{"arch": "dit", "cond_dim": 256, "learning_rate": 0.014, "orthogonalizer": "newton_schulz_5", "adamw_lr_other_params": 0.0019, "lr_schedule": "cosine"}
Rows from block 4, named by matrix and row number. Rows with one number belong to one neuron. Each number is 500 + 40 x the weight over its row's rms, rounded and kept within 0 to 999. All counts start at 0. Numbers have three digits each. After the name is the row's rms in percent of the matrix's.
# fc1: MLP up (model.blocks.4.mlp.fc1.weight, 384x192), inputs 128-191
# fc2: MLP down (model.blocks.4.mlp.fc2.weight, 192x384, transposed), outputs 128-191
fc1.171 085:423496540456414531507555531441512472495543462532476510427464530584469498440549477550435503487462466540503480500520548499537509439528490520481459375500511509462482508445495501478487477538496493
fc1.172 093:498521517526609507465505534444483417494536512535550502466551546491445456440546476534536474444528588500536530572483484494471453501464422518507453445483530537508560511512460443445462464496465571
fc1.173 096:450525522492533475500510543551454514486516508502494513444449592535464553563446535399522488508446505562517482511495470503511509451496467553475512481509526475475461477456501476442457562440527541
fc1.174 096:562520491465526447526514544521477488495519557523542533445449531423494569482496506542534505499517512560523512553538497495515478515566519573546496448557449541486538473499474499451542446491488497
fc1.175 083:473521455509544516512524452494485473586537552510492462478559529502540585451460433481513535453464498498448526474531516503491482497510562469503535484510518491459488518501546506498500521532445539
fc1.176 114:498405510476501447494549507469531487519532504532497506463408436601476463475461525493415495483505506477511457509443531500514492534456531543530523527508466548507515560517507546430566516444466486
fc1.177 104:506461518610540474539493486460414453488557546528472528489475567440571524474518565540512493491515469489517598474518554493439483460502513484591479477484476544466464564541477493499500502504450559
fc1.178 086:477572556569499487495513474485502564554494418558487508501520533409481478489464504472571467478577482492534524434485414496524510438505588439477588490464473494572551415486440454463452539428520460
fc1.179 098:567498482510462532491552523538502533498554503554521453478543586508500551501476461505495506471608508458526460513465528498484447522601487505468506463526476556496448568497445501441561515606510486
fc1.180 101:571578496476490504450453574485530495507494498440497493463542456583499582503434469512495496461488507482497466430485536500575493446480531468562444472549502508494524510512506503477513518520525541
fc1.181 099:550487523470466523511500573513495484531492508503507427512605492468484439421537528464525509501515482506556545601513467504503360542455579465447473454516502451520557450501597512462454484477475459
fc1.182 091:527523571519457531430438422516498504525408525519518489471457476538532535407535473487457452487479506483433563480533509492527514561512473486505570520478501580544495478498458459525434465470453468
fc1.183 097:467520466515492556542535555528520559446503488513528494436462417570553540553449526456493479476453519501474488499533476506425544512507512511497464479479475470532442483450550453528498530463476511
fc1.184 098:502473514530458479535405525444473528520486498426459513449429527474531471465381455565537485509521497558399436457506608507555431455572507482500481447524543489461513455440482515440473536521445455
fc1.185 106:658500492523474532560523559578531471509454579535511570442477484508512417532522553495476490429498431498520547478472496506486484542519541509499467489527475560495533533471547498460534417547471543
fc1.186 099:524585524517500423526454589450536521450541592504481487560570492459586458442481435582498483473465515542493545464398505495456471440436496534394467471530491530514589497487599540488485450505532523
fc1.187 131:445540498519460544510516519475386516521538561483519512449491493597476486518502497528335510479510542535436503511540481502523499478535489462534481612459516489523525515504526447457498537368485530
fc1.188 101:557438514476479496451496485543506498499481482577488504548447449561487565471515464429529504506533568471539495444472491493495568509510439459418562502454538505489472540507585489452485457522513461
fc1.189 105:550501498586511519507570428517435413537504426488531482476521487519507443455581476543508484503510429492457433483512557499564503457486474504427503564527494440508513463423539481473525485527490501
fc1.190 091:551499498510549527444505497499502542503513466447494544445488500536503470479488497431513536497505548478478480386463605495509573451545465588445563509503420513513524487488532472451543571429545483
fc1.191 083:447472474487488510510485561479477513574552499455457504559495531447542575545544478511541560509514557518522467485543501503419503497525534530524528499522464443572509535521509541502497527494526524
fc1.192 083:491543456463508537473491530540474403472519416572495555455498468548480461532515547475468499493426473461552488437512409506458501538471488508483425487515472552497523522529544353529552487480554556
fc1.193 099:488512546429520488501588498613470515504551482457484585452513480481401459490527595441466448507413539451484448522462496500522512450516559458506492485498518468527544533426534492482496537473524499
fc1.194 103:516445565509483481504547537438478500476507463476467511512551482494457595457476439495483497455456556542496493448487496496500519496531501442473538508570499518454471542462505451476495518496456513
fc1.195 096:561567486587528515491479481491479541529463460528545438455551521412456470603435444581534504502518463508498446479534486494518412450468466562490510524490562439488548503454467476512469455450562496
fc1.196 086:523538462415501580491509569487568499473514550453461472539495519500558555433469504519517498558521529529509449476513552502487509574428509514552589508522529457485460505531460559478510499506418503
fc1.197 114:481437491498519511534463525488493500500559466498485444530515445468532518486498483495603476476531548470502511527370440499496555565511515512528511613489508488491484485496562517382524439523518525
fc1.198 085:501412470486460513513517488486454520535537457522462563452471600475507512432442515458433377563486461515471544505499518495403472480466467475522504508513501465418494495510531535525538508439477499
fc1.199 094:501504472505489568490501523458496464539503445481480511482533497480487429528538577422480400556478523527577572451478492493491485477452552535525513458539433478488473491474530435527454502468540405
fc1.200 111:529535554570492526517547448510500452476566441482541463511542455538504476512447528607483480497490512497483554472516475502535553452534542472439504492434508476527498469491514376489474517490503520
fc1.201 101:457504519484520544462528539523510568495506540507580449511493470487463502486499490486474465525510491464530402451473525501455523534454505521443400573496539551486479505456416499443544496481468498
fc1.202 101:495529480526471540527460425502482486498474474566521429548475531458517438516481537568528478466502484490516500533477466500468452495356485493506496500410523500521552479510531480514510482557506471
fc1.203 085:474498471411539480515466503451488470447509539493500541489489496506497501497571542446408594484498498472517499525484482496569496473470469469479456426500508495606491496569503483504526536451476556
fc1.204 115:494459537497449461577494489417523532501480448558497512478383548536546463487497447548435489491488530514487473476399443494514516455516416505539597464449481498518525547520560465499451542463521486
fc1.205 101:516445498534451558433477481446491432489524526585477515515390617573442503478492491472558511467458501495559497437516561498472521460451492565573500480462497526491359448498505439554531449499433565
fc1.206 101:517471475464545444489457525564441548479506527507431553575491513485518463588464560479524471509552468466463526477460431497479545577539541503503518436504495482512515467536476494442471547469460513
fc1.207 112:533489499526463515516577506513570491497501452528518503494455523555525477406534503506501434453530504524461516546436463503479429504548503569469475481502495488549557462463465495483476633461522504
fc1.208 114:572473483497539490496463599482451433464511418559483499533553471493464517508397469486479548550492552422528507538497463498479500495557485512421518508482532511510532487462530487500469538491517449
fc1.209 077:468516642522489544500534497492503476533502547471487496486501501551496444481455479502547446523495508527526513530489533501479522416471458541495513490483494486565491526518474509503495519556486526
fc1.210 091:557447474533547533479502451514558443518528484427499588515504549529456474472479442504484472422556530448539514498556475492499507496519470525561504463533516499517552485484485470474516418375386580
fc1.211 098:480445488428513450473549529467495423474578430516486488502489472508525550420520539494525543520479483493514554540523474498515493467526542451492423464495483487518467537542406479468522444470452453
fc1.212 105:356494494501512433478505499469511529513444516535438512523474444402529473450471465498503522489452561503465500490580560495491497536536443401506451470531515455481501553490547494428505515508484438
fc1.213 097:520542506446446515506603574414569500488495517518427587495500441535551490475478497487459444541511514493503518507480498501400477512471518485479514467468472556421514516512483519485521521550449557
fc1.214 097:500497504515410502486525520504525529507546536470401602434525482556477509466540524511512493508545521480460541486493482487508527471535599472472493505527462482533515514480548452459506453463460497
fc1.215 109:483484489397419519520517548500483566547458484512564463482514482475451502501530549419530479581495527530530586436411485504499506408436497487493515526530509471477509507488486472553476488511490558
fc1.216 103:496511526522477548445499444506513519479367497564536495493483443559549539499467415537506497532519482451492539565476587492508548489500516445487480477464524555449470492529489454500522415413522470
fc1.217 094:477459524441490488487484551427479408576489433472517491514480480528544540483490509552448407525507425518409491486572490498522513445507511509458488492439472455510499523623492528475493512491549467
fc1.218 106:461436460516508489552542480520490475536475493491569483540492473461529490572444557520524467552485540538496443584488473504455527540529488482512519548525498461511460465472519501542536543490431481
fc1.219 095:534485516478485485482463438509532558485474468512506515565482509457533466542532533441472517493525513409542427520410535489493595472479411531539444457440526495495509447506544450390481433526528369
fc1.220 105:577459487594515467474432515504535452445544523579479516537467493561443443535511497477522440591544498529475423465490515498492458445567494502454523516515442457457437498491532472533514557422490500
fc1.221 089:544540493468630476538488518488513492503576577574527491511576520526444521484496535466458473485531525415446535482515490507463495506507488509510533489471479511482430532471475479556497471473520501
fc1.222 086:509561481596455566500429461545463514492501518443541458482548448505516444454553524454456445499525464494517504498492512507509499493496486508465436550400511485519476502515512457518444470546590559
fc1.223 094:507586470515480481456405439513484430494497471469473529492482525416517483466555498557575475482524501500455454488449498502514477459409509468587494515471480563442545543451507505504461540563594514
fc1.224 081:567509529474499442542515463466459450524512536551500553480469533521548449526482458515490522467478498490492492465517514499387519524382485531439449538500429512432518460497541519519512474496529518
fc1.225 097:351466442488507539466526498446479538463489507569495547433424626492503542431503496435431486475518488509444558459556476497518496542524511532502441443432537577544560517470482506524534526538477534
fc1.226 094:549489493434459488474481576474506519493433560503503499519535513582575491484520405466514500473562564446451456453494567503524439498541546457561525473466494513505494518527531514505483549526451363
fc1.227 089:485497540494571537535537438524463453410522513472537512468477473540512519483464451492496425506517539505475412498509467495437489448492471515497497508523520467489502526519485501515494498494456502
fc1.228 106:436463508607517489449502479528515432558480569511525527469434510584457499449526507527534569509434493504463513481508500495545475504499560520481537443510481530503492471471504502474480546477517599
fc1.229 093:563458587472483486470514523513491497472455518483494513379502505466489625407474516554537505459483536507470521529437517500509465506480517489517469537484494529473504486498507542483461514567475453
fc1.230 101:437484504500526511528537592523583526496507471537506506500585580381511460532508549475496494505459497489407495469488420493521504497529449486551485466524483426522527578468444570556466597526532471
fc1.231 110:426571504453482520498522517475512488496468460516416577607469478545518495437520464512466518521483491485562521499417519497481518489435447489494525474497545427458487482536551512501414488532430525
fc1.232 099:450546509446507523507451558508476542436493416505515513548582528458491553453490533445500463488542499500490484542480460495524477468453526565505487480495562527424448500472508498597483559521558551
fc1.233 095:514495487504501475474567552562528479518537553492484506493473502448495542517517537632353490496514499525513570543491475504510552464470535476527463415508479459508538481485513464466526488419531513
fc1.234 111:493536468513478499469513461517522558475560506485571447567583517516495404584531577537526510475543489535510486564505540499465473497486515523477525522484481502470449505529460480531503514514532520
fc1.235 105:564467489514466485518517450485445476483498479487533498491537503524482509463477480553520504573562440473531485583572496501462401524492540596516507380467492485491503536510486450514522549432475625
fc1.236 112:549515502572481459561475568466417495515495451504531504490454501553523470482518510480512511534525528470473488466432500498479614464510448478546481599483476564507493466490444591435484538609409443
fc1.237 094:463536476562537496555513464494494453488421521529475548465527536395505453464508525491506531518512483472518447518521478490528481431510506466453518470481530553498490488540467523528494516453421594
fc1.238 099:426497480560529519552492476449485543482521471504492526482457593470512522448503522431533473484522483541454473427528527495422501555517485534566513430466491444432495517432478533503501592530511457
fc1.239 120:550495520446490477584531538485475532499509548462600421494541557498521457452491455528595475450533477518475493468488445497483507555500441438511436506419494396504468396491501577525520529576458527
fc1.240 098:617521505509475471527472510529512473516471584536487469540487470486532541458555449530532515466541524534528569570506453505513494507416506413611455462482504458479505455530430494523467404520446477
fc1.241 094:519565504486510536488501554496467581459533488542510427553474568476458497507521490494526518457497442464494452509486529502496495434440606446446517517529530484506552520520551474565567524511434470
fc1.242 114:464513481495469544483504518516473515494504527530541499515463529525509401515481506493564535468519426477463534506498485503521517457544459452509555450457446526426529446478544454538518528404523482
fc1.243 111:526563511451493481561502533487449518490430493443564464520578535496468473488516505497457493497527501467490487447584538498505541497527538509480456544486515456514485418490549481507451548594475493
fc1.244 090:519558462453483455482548542437581518530472499490537495462535491500560484506480543541581570537505492514500506389416469493431542561530484501472527430529458507450497530538523447527517560487454545
fc1.245 087:487542467530483509476601501530519530495526495529506491582487462459459515518540515455459471543503550522518402387500477500515524518532455516493505613443545488537490554499443531493532506508489455
fc1.246 101:475530510446474477507458530520438523498524539571466521518402500454489457521449485503490491501442606522558493478464467502500481554522529497531498440524493517515538531529490509492496404513455456
fc1.247 107:508506490487450496476602568542484531447485454430473465520454461517555444422485460486514461486535478487456506529518491494454459420477506518521473611567541500479537425502524509515547534570457513
fc1.248 098:528472539493531497519509600513550531485507471492460496585509508498567528484475453528513460547492562490518437483398504501509522412499483517469474532533479546520501426510497491499499460476475461
fc1.249 097:425469502482511530475469441558500490491540535493490512568414452595488538573485446577515502518504394502518486458549599505481486549504470522453465433552483498508407459486478551468552462519490472
fc1.250 093:526540498538508466506507504519482500465486488475504445551581515458510412465595557602516528480532510438469490489527516496510547522479586516511514513485523465494462470522525489534498503412472499
fc1.251 100:534467506555489493487528508540428561519562463502465559543514493487482479487526469473508510483535522534530525436467490496558539438482436457472476529453413466509529567514469491480427518528543543
fc1.252 104:438462493491507397512484506464483516500521531462493518540506549463549489497454437535410515510534583523516431520492478503509514495502557453500535460512482554495551466516427503588485492439444587
fc1.253 122:523560488558467517450460481435483499469496412451501479487456483514545435481482503503497470500448511495351402540516539501521522463493589492444492477460477444491519482552503461505514556640465470
fc1.254 097:449542527549488537493516495545548424513555472431408535511561519523440555427533495445522505505582503565495516481461521499504546549626481555510482497609509521465492501502496593457514464533529480
fc1.255 097:537506438465432516536475566436469451489489464549436503484537570543544528522459525462554542524477609531521567493454452501522493423488519472504530500496452479529497461521476464562505594477466502
fc1.256 108:461490499449547601537477544470467447496470475544478519518471497512521550550480506442492501509466476498482516525450514495509505472543467559486511531494482545521498506482516494461445469414598487
fc1.257 112:553501502550468538484503517511479505473514519466538436487461540510561417490496472489471461441474499422537490538513472503497524402389525440433424490375487473520492518510537482500499581491450616
fc1.258 096:461514430530551410527512467494511506535585511565448542483440477489560481579554489492481488505505535517504459493507538497466506499378497547540498514481472496487492484510580534460529413463574521
fc1.259 107:568496525505499498511538481518504453505400456486510446556497436473489472510475553449531480507574563501519504532505476496480460485496509455512524474510505465444534502522500515469504565461555501
fc1.260 091:423490503425570453516455517502481520513467439369441504489521557555449478448546515524483462494537507542487468516499503485480405493586493481439530382476496475538463544483531472501476548467487486
fc1.261 092:457436554492533423495506524465541495520502494550457495519565480506499551514509487454538492472591522503537492534512531496454547554479493472495440520494499532512484459508498519498495486460534479
fc1.262 096:520463493467508496517489518519427535474488602565530509494509464500555509440551470468476498542471453463435458492506499497501462515431434501434488548550448531463522525489522461461496549510493458
fc1.263 088:577485498490454466542503582555511527570511465509532510537465471512461521449535492531485528542512507513518499491499511505595507530476525539509467477441428446397529478652541484507486479541463487
fc1.264 100:478537497548519564466513473498540526491430476502468538518515518540479460526456508548539491435511593570534473484472416496477450484467532496408560394471478443498567568506451600384444462515504486
fc1.265 098:496566479524474557555503508489462514494477502434465543433553627531369576428490575521460508469517491506450490533436498491489457449472559528588513555529499466477539465475520529575496483558542568
fc1.266 107:469495553494491576440503487469527482442509512517483508552504447455488539469441517469471534545510482539470531458454576489541543499621469486486508439523485564586515506502528502503549488477483507
fc1.267 101:451485507566478501467505459514476489453551420468458564517508399499569507514544466536478531452448495500460423465473528500529513413522422499497419559480551525501480484486506473515496524428531440
fc1.268 125:559467540512476513485466475511489523486456430441503452582486423509509486404478505559476514494527488488571497450463486496507482473422528491505473436479524502467483512498437592473529385521480538
fc2.171 070:505526502465451575491523489474518548504493475464530482455481516411514553482516566471545452530501518564489433515476519470517485576451530565543458530556489544491539408478484478528554586513535514
fc2.172 107:487472476486585464497482520562533461462523437513529528466510520491580540503521514498466481495510434497522489465460543685477584502436492570493516485471449501518456461541546494468452429549413456
fc2.173 076:420440511524540358560564478527573543504435511418560463507433586511497478398512468540452443453447553530479526494414492564507511487454506546500507485476490543474524508527427554507479529533460592
fc2.174 081:588509506494525505505546502523486503436458503415503510539497513553529550487489529547561476481552521502552484517488519508436487549468522525536531478515443481489496539516500557503497492404481469
fc2.175 091:518496479536545494547468507500496454586462448520495471508534506489492577496554544504536503465461554546479471575459507524572487558412529553525425462523443461529483472551523488461534540551533508
fc2.176 112:477519509491461465517463477510520540488526520484492508510472557484512489493547502488507504515430542486504482496477466535491510501486511548458465526518554555497459507486490521436545505465483633
fc2.177 096:431435520544523503483527498497504501540414484485494480522474513543440437458499431507512524513476577466484508510444438546501518507420499585519429489505556452495520442451569547450509523518545653
fc2.178 098:492492554489576493527490593484425517517511503532485509552423633560468435564457470546451547437475484500564557461491478521500585557522516489480552515523531479436508540478566573431571396478505514
fc2.179 104:516432469478520512549485500432568523506478487475484507507571564585473488485551508437573528513622549524528512489573501534446476527520528568518473538553470525444557526492555420480527538598508483
fc2.180 139:502405496543505498452498481536507505471460541599475563579523447470527500477529529546587513548448510445526528441482499501607470485462512462465536494489550520525463545447591493483536506477518484
fc2.181 097:535546455537513557503526468476521512520479509523512490498534513501502532532434551489457451544453595489601536517460492546434388448552475507576525497549559488485448490513422489471563540566430467
fc2.182 077:505447519461574499499488481478480490511562551430500555524430480530514531620524411484477538460535526487501443486483461486519453563492555442513531531487484471491534527507588580489507462476526504
fc2.183 093:435492540505463583484554493475448479492530422552537440429519495509520430568468511484483477410514566511530544517507488546428483537455531505492453528481451502538459518562522542492504507515481446
fc2.184 098:515481523473524533496562533445541441469440511537465502464511514531465435476538469565467510481460464493456568508548487443475591543529444456522528496463491426508508587480562513479461524507507542
fc2.185 117:562534481556493497552481508444484467464504472520533436433557484476502399521543557566506482538465555498562440578513493528498522478510403412486541489508547520506486509539493499440496504550527571
fc2.186 092:524435477521508458493537452497529502569489511566490557490500485549512427513535500563500490518549560431484524463530604462480544565570485487503499543506524498461419536422524588524477446531448481
fc2.187 125:540410466545539506515476502503525519489539500509518460500470528489515464518493492436560479514632469481469485446562473674530423483551483463494502543545487506500531516458509624479509473552524467
fc2.188 103:496438493557462486476504492502480461446512545444502516479480481494396512522532532534474500457507521510497518554452523551431559472459495425475514530535521490490536455505444482485505471448466527
fc2.189 108:478530490487507466491578477463530487539522474539505456409530470531458497561483496422459564517474500462450508532548470487491484464577502440474529540476523504541507576540435508528460540529534532
fc2.190 093:524496470557522513428551496475487568506506485522484540472479470430532466528509456544520499500546483502488516573496594500445499539557411473528474532508479498517447493494506487546470398384467443
fc2.191 083:464506465463476550496555497536532468503473473510515462487496461494466513465446533513516505442489494541497501507485500523615507513539493545545524511408469488420490408594480469530489476487539516
fc2.192 078:609515481513466529466502451503458447537490525457515455547481465502425508478495445525487484477511518471485484565497466576461565530454537522559436485508519572458515555457489494449478464552522488
fc2.193 108:501433518529509451475551437529506519492521452481482501512515420544493529517481476499547516479551564350532439484445568538505520538472470511534449567469515523474512546498492555479472587497591430
fc2.194 092:543525575467483559510514535468515537450513525500509526459482480516542537409447502467535479509512567504519557539566551477502446461493457511521515545519532542557502429491423574523494497501523436
fc2.195 086:471468492446508548542559534484536571566484531494444495520458486564463519536478493496532501467427497484529482545486449474449426446501523512509482457517542422530480502491497506518498574541575590
fc2.196 072:500414494554474608470466455498533568469490573605488524463493494506494478482481448501510482504507542507503546475489499420540551511464527578484493583482550534507483458472560550461584546464503539
fc2.197 107:480479475504468544523498522476530469519464508468480544552490428472413520554495520491393496482514480510511527508575447527455534435520597454576482556558466530486489535545460532410490495481514496
fc2.198 077:515459511519494505465453508558499517528520491466519519503509472548533511559549480564476577452536514542491480486495513468544498567517540453538477523517451444475493503443503461541481447556512504
fc2.199 097:458463488527460549447459507416507532528406590538484518515476503515550456455466488506433574448534522511559507433521586456515474500524492534456528553483508450483471465409533559496560510514387444
fc2.200 087:535492523537465450456467473526428501509488572497474508584458596519547391489539450523489536554502557613549531525441500466452483472503466471485559484559500508499501546446486502442503530507487491
fc2.201 119:462474514503521493508559509510558574474473464428483527498507566548491505445513422556503517544482552478476467519463485483529575482477446537508492448450589416516516451437589505441442490519512509
fc2.202 096:527439459503544504469462573489391514539492580517474512552422543514543509504539461479521479461535570545574491538530469546467476492601509522476462530448552526469498466477524545444588513467516474
fc2.203 082:458416464498488441554535445431540506468522447406523444448510478528512513568476462484427459476503520510564443471530478522520433471500575481526491473476500503483517502490487515565485492510478547
fc2.204 098:459518506490501504567488573494430502531526536519506488492418516420464499501498505454516469516474462502496556512542472594454563514483595459477573461572481478493476516430476470518521500593575505
fc2.205 100:555610525485494501422463514533492484480450477493463526491455539479486497541535459462535496514511535457505564521536526619467492493419531469528536480543515482540603562502517540547502506480439560
fc2.206 109:409529540448521480629462465525508459567459554467568432440439548532507506587518600516593565439514462467458475518506546490529504531489457465480499529450519504511487509470580546416609510501469538
fc2.207 098:521496500444525560500476493470397503520524536484490509541445542478492409496481434535511530475465465488519544479586484484501494481481531515515505527488497515538511534489589540444568491523644469
fc2.208 097:452406461495556536494494478495549505510427443462537460509557577563559478429485513408447487544475473545510465487490493476514486531447461504447462540544516537506477444442451411599517535530527472
fc2.209 073:525489581433491545500546492459541543569431466466437536457526506435507566429480554530560489541477477577446464489486526494522534611485503534524401520539519528442485436467505461542518532500537488
fc2.210 097:516522462578496476487490538499489462521460443524543422509490500448509549557498578425549505460444495500432498535400469545495521532569540531541484464527509527486446510478432483495474510496505640
fc2.211 112:504533480566488454514513433471531445482511527456486540437430460557435523462444459516479472519505478499435470488494499473480551453521453437534529459480467512447524425539582535483516494538521510
fc2.212 109:508528518548484484452526516528484491491491450512482504559544523513361499497497539443525486567483517508566532478548613548502552531506509480560495455517526535527490482428533513435567504491469498
fc2.213 121:510392476546458525480512491447487507479480550521469530577481461514576530488501478529586466622486520440529490429452467467559439497458513438493477423554476443591516557471597534447520575478493509
fc2.214 109:512480457451409466525472466531546457446539505556540466488518513495464458559478533546468502521471511465523478485494496501493520449562467532486459492510584529493442436512533516430534476502499541
fc2.215 104:406476555519527483488494489489545482491443527551527511524466593546479473511450469546458500446516449455511519445486495476544498554482444535469511513501559533512482535464516537481503458564441595
fc2.216 088:548490510504486532518506509482561546537507397534491486486555509518522586433498648484496472525459535483477446477526584540531473552479441531507458498497506539490487414473522552565505587557458444
fc2.217 084:511519528461466530502466479568514532556434492478462494465496455467510611458553547519524543484453501540463462559463517491599494541437512571555416516535424471487491354525515458516510536503503514
fc2.218 079:505455495458557474492491520504483483530440491485477541513492573574500462468428454456532496436579512549493513481498517450484527574467441442548481486458508478478535449496551528535490401485366525
fc2.219 102:565511452397457527551504502567483543516517514499500494484466528522469506432532450552542491450482472481436490443494521537506515502431512531566474474601545498482498537467546487514572496510521435
fc2.220 110:434629529547550483459508493515457547484512579471493556503470434485476530484485564526510539464535471497514491471516517474492456567505444483481519428416480465467502453520535589541474533502494507
fc2.221 099:542451528516598427483485480436519511509489525485464557535482550411502581436478410527531507495489463440454509432505466475502499473512549413504494531505580454510579498459483489491507511464539576
fc2.222 072:516502454544464615453453498504484451490537539536479547522466457530555494485491491459513516563443571509567505459535479456466436473454544540537480568479480470499543476493563545481535526561523551
fc2.223 075:466394464485499440553500471459580491483517511485539522487502470586497482503573426509488504423446516499510492496514522523506455493426470492497494496471469413572449414446523542582566394468468466
fc2.224 075:514474509478537392546534550494555526594452462390496476468474507493466536525575489521483429442500522528484423534483510519551467406438549519521499473490479542515497532588447490475522549457560477
fc2.225 089:487486420454525528438496543468514504428441449470475461470509488472510502458492529418491538429485549551475478525457501490496456500505469462582479495486533566458492439500470478554535507535459520
fc2.226 096:578544457512466463515491493462483527443499481556488506497539466526476447551524492544501514560490452478476563503567558546458471502479541520497521516526508444504460497566529486493585506457464432
fc2.227 075:495489540442534528499528523475534478495444473403458529463477498481516621513519543558539473467440492585450546497459522413522530640514558494530438530532486515487545453479532493576481504509525499
fc2.228 136:461586531479519547478520496514500465572518528520513497474467464459535473490598562511520445460536522507535454462486509500443531487459501572503529486453548539491479507516512526553543474498454523
fc2.229 099:459483578584497565482482497481528456472470527552503517490519502541570572532450562495508422530495544499548454478504514510456457509460459517543535490508424534530533458535508516535491438512430496
fc2.230 097:439483458492570549608476435503446582507495417429508420492452500500506478537503516546589503483493601558534472537492414572487466441542498471501466355508520487507445482485475480431519488478462569
fc2.231 098:512527496492496506570512535494527508490442463532504534508526560542470485521522593559539477525520525435475471495555457450477471503520456509547524386530459541471486556479480518469514563491437506
fc2.232 099:496542455436516538453529439508554455484433535494515472470519524495503544474453559455543457488456503493480470481487530507454449567511500578592411456498433519538497438531493534555493442494436537
fc2.233 113:484470501543438485394545543571519460559503486439497488500551501500539522517547513517546489491609488518488545487478556570462591494526483436533429509480523510482566489497499536501508505482481532
fc2.234 076:451461545493485432510495508511508483521480469433512453502492598543507389487503455518496512495479448553465505441509488459501581539509435471439557466493503505452515476500496507547559472521539459
fc2.235 087:476539499521523480486478593490518531489506496466507503506498537463547422457559485518472486456454569496500494503425513526484397540546469571533474467546558622449496434541527462454487480551546568
fc2.236 136:507397435503523463468521507474441463517485488395514464514414495447520489496461519473467568488499476534477504512550485561489520516532523472538496530445489544531517516490492425468486448521434499
fc2.237 108:493507469400509476502480462460486441485468527468491505452449539540522527500531498455509460427496529489632403518522481485470454466491450422484546468508537531497515546524463512546522543434485477
fc2.238 107:527498510511488590497512456500492496511423532494509509519509493517515504534499501446442526436546604546508546529499510489534471425455460491492503520414515434548499435485473552491550520490475470
fc2.239 120:561452469496489553548483436513548498487558474487484494503525510506497481454473542538568515544595510471501488499505428530500559523539560508521495530562498504498555547489518480486466468527490425
fc2.240 085:539472503462471503506447536480491485554503493485513516517461487509495433505503523460553471515459480544539501507456482429538518547523495479425528508386458497486510585492531527511397492521476556
fc2.241 087:495567554539520474534478437545445518453495533502513510553531528517556541468544500479573483528459554565552521521467489477508451553579483536445478550464498561502535564499560553509426521473412494
fc2.242 182:547507480454483541497485483475507534454420556488464485442486531503472501453608530487502517515498550487469529541491507527477546518510518459486519477512404555617472518485466535527489451523565514
fc2.243 108:521457498483527457549509509490528426488541554569472530500543591540469454517529440479545474570555502470455570500505533510472540459571485508512489564550505500524521611461454512447534495531508475
fc2.244 084:482425483513474451519478503536481514508584466433472555573513461559560496557520461568433466482535479469512450416575465472510569525527566418513513500527467492502530486507564533524504492545525492
fc2.245 105:503506416502469574474522521532474559451496517492482504520471464525492570461517506515444557530533525507535429560489497446507502510437542528477587549413522494440510428536564471475441560500501459
fc2.246 095:507527554551463471497521492525490432540472417490501550532394495535489517471470515508498476516625474522544447556531493538496480515611497444529497496511475496502429430534438525532460521533446495
fc2.247 129:512596535453559500410439494498563477552494503438486448511502436521504494587472559475468456440485460512528471486508486458467522473498486513432559562474505631481464510478455459489484512459465503
fc2.248 097:472544513496500594418512452500513504511417530505541495508563497537480580445525539551490539524468501497449489404539525500502532528521421461501451459538469483468453463535509489478451585491497382
fc2.249 097:462501468540525490549497576552436533510492457488501477468468453516468495534449591411529521497538575451568505526523578496505485535582528500478511448442451515516524570495487551520550536448568541
fc2.250 089:467515460466514466534435462505598528492472532432471488453475563464436451484500546439530504460583507542458517483397534570496512495545414493495517488513499514500510425489536549563510508484455540
fc2.251 104:452515485513567478467487491540540516549591460520570469489488470519512568572466507484546525506433571419470527446502476507517480518473520489508526508471586521488478499501585436573521452535521461
fc2.252 101:497525485491478470537511512505543486499539490542544452450460512496505498419505539594550512472434464520380533508509459595549523513544528445513526451476512431495507529507548510519566490462493468
fc2.253 156:512525515609524501480497536593463526556547485490504476470468470452472487485434491441476498508528518488463558514488499485592447490500505496513505488485595441522474507411497473521538515574560511
fc2.254 096:499435508558532454529514529495408578495514550528503537518526499515444475533456496470492470502395504545482485522521507396447576543479444540495454444435525468531479574522475544500400503536491491
fc2.255 089:550496437486501411525504437481527531432487526483532471453502473474572503535504451485445526443567476430543500542490528525468468502513541531467490502460515481505519539523537567551446468496531459
fc2.256 110:490539514523569539533513518531442534528580528458485528538443524500452490424504488411486533492493504512499476416462458545512528498541599500572447524535491546457469469539456480469597554519491491
fc2.257 094:583572475465483451527490500540564521494574516494512442559504495555425412527546542481443464598555475560540511415510518484491489505452522490512592480495439525489497524498474489564531448558501504
fc2.258 108:489487377460496476490548465484495469566484522500545457515495438494530552531500522477478471482494506529524489539473521521521523453418512488526522533364482501492547517540558523472555573463484452
fc2.259 086:500424517525508488503471509523455492497475495473496494505458590587570432529480449513497523506567562537556516498501477415479483580461503487512513461479506491463495506506545551478472455493506523
fc2.260 105:478524495538519467552528504475504580391555520599511460530477494462563457535524429502475499480475497482478512449481494441506460488556439442459462478461446546516530498550547516556458512580548544
fc2.261 097:494545614525427470505470496552454509518507516448521490485538509498534510471577544497549522545439468522503451541511500474500536500517475472480470496505499492438491511538509486473476524496544473
fc2.262 099:531559480416604515531544472476571484491576509439529509429467475413486544512505493483542476504537573482473474521510487530448472487455534511480529498503535503443488544515541497502473563473471512
fc2.263 081:518498542556460442521486411528485521553468550469463512533517549469538490500526518503521479411442485555512503558476533495492541441551512504465449496526467519574463518569503502478477492431472498
fc2.264 096:501433494502492480504467447487419505540565500456489473493424493498495485488512498493569486499514424519492476541477461568493505469508568558451504476524531523454448452475487470412570478387546487
fc2.265 119:427413528488460497600474542500472521502577446557456601512576470514511501469494582533471503456458460542507478484525549502523476445433445534427491484495520451501395479512467531520531560559607478
fc2.266 085:486486519506576518511498510528362480460535541490521532499512471486502531499494511504491510406475564572540459603471541454491572545550558514547472493430469509436507530523542523463515484563446478
fc2.267 095:585473498511502527488497515526576511520444512531489518506572501496504532445496633532569502501441489471528443417562470516530516535535476505559432412554496585521415457452551501492530544456424476
fc2.268 112:461525489489505528456480537494491539530488572476514483592491407563499553474454450450578484497546496512538472488511470529465450511450446478446468537525514498472479488513544430418480520467502489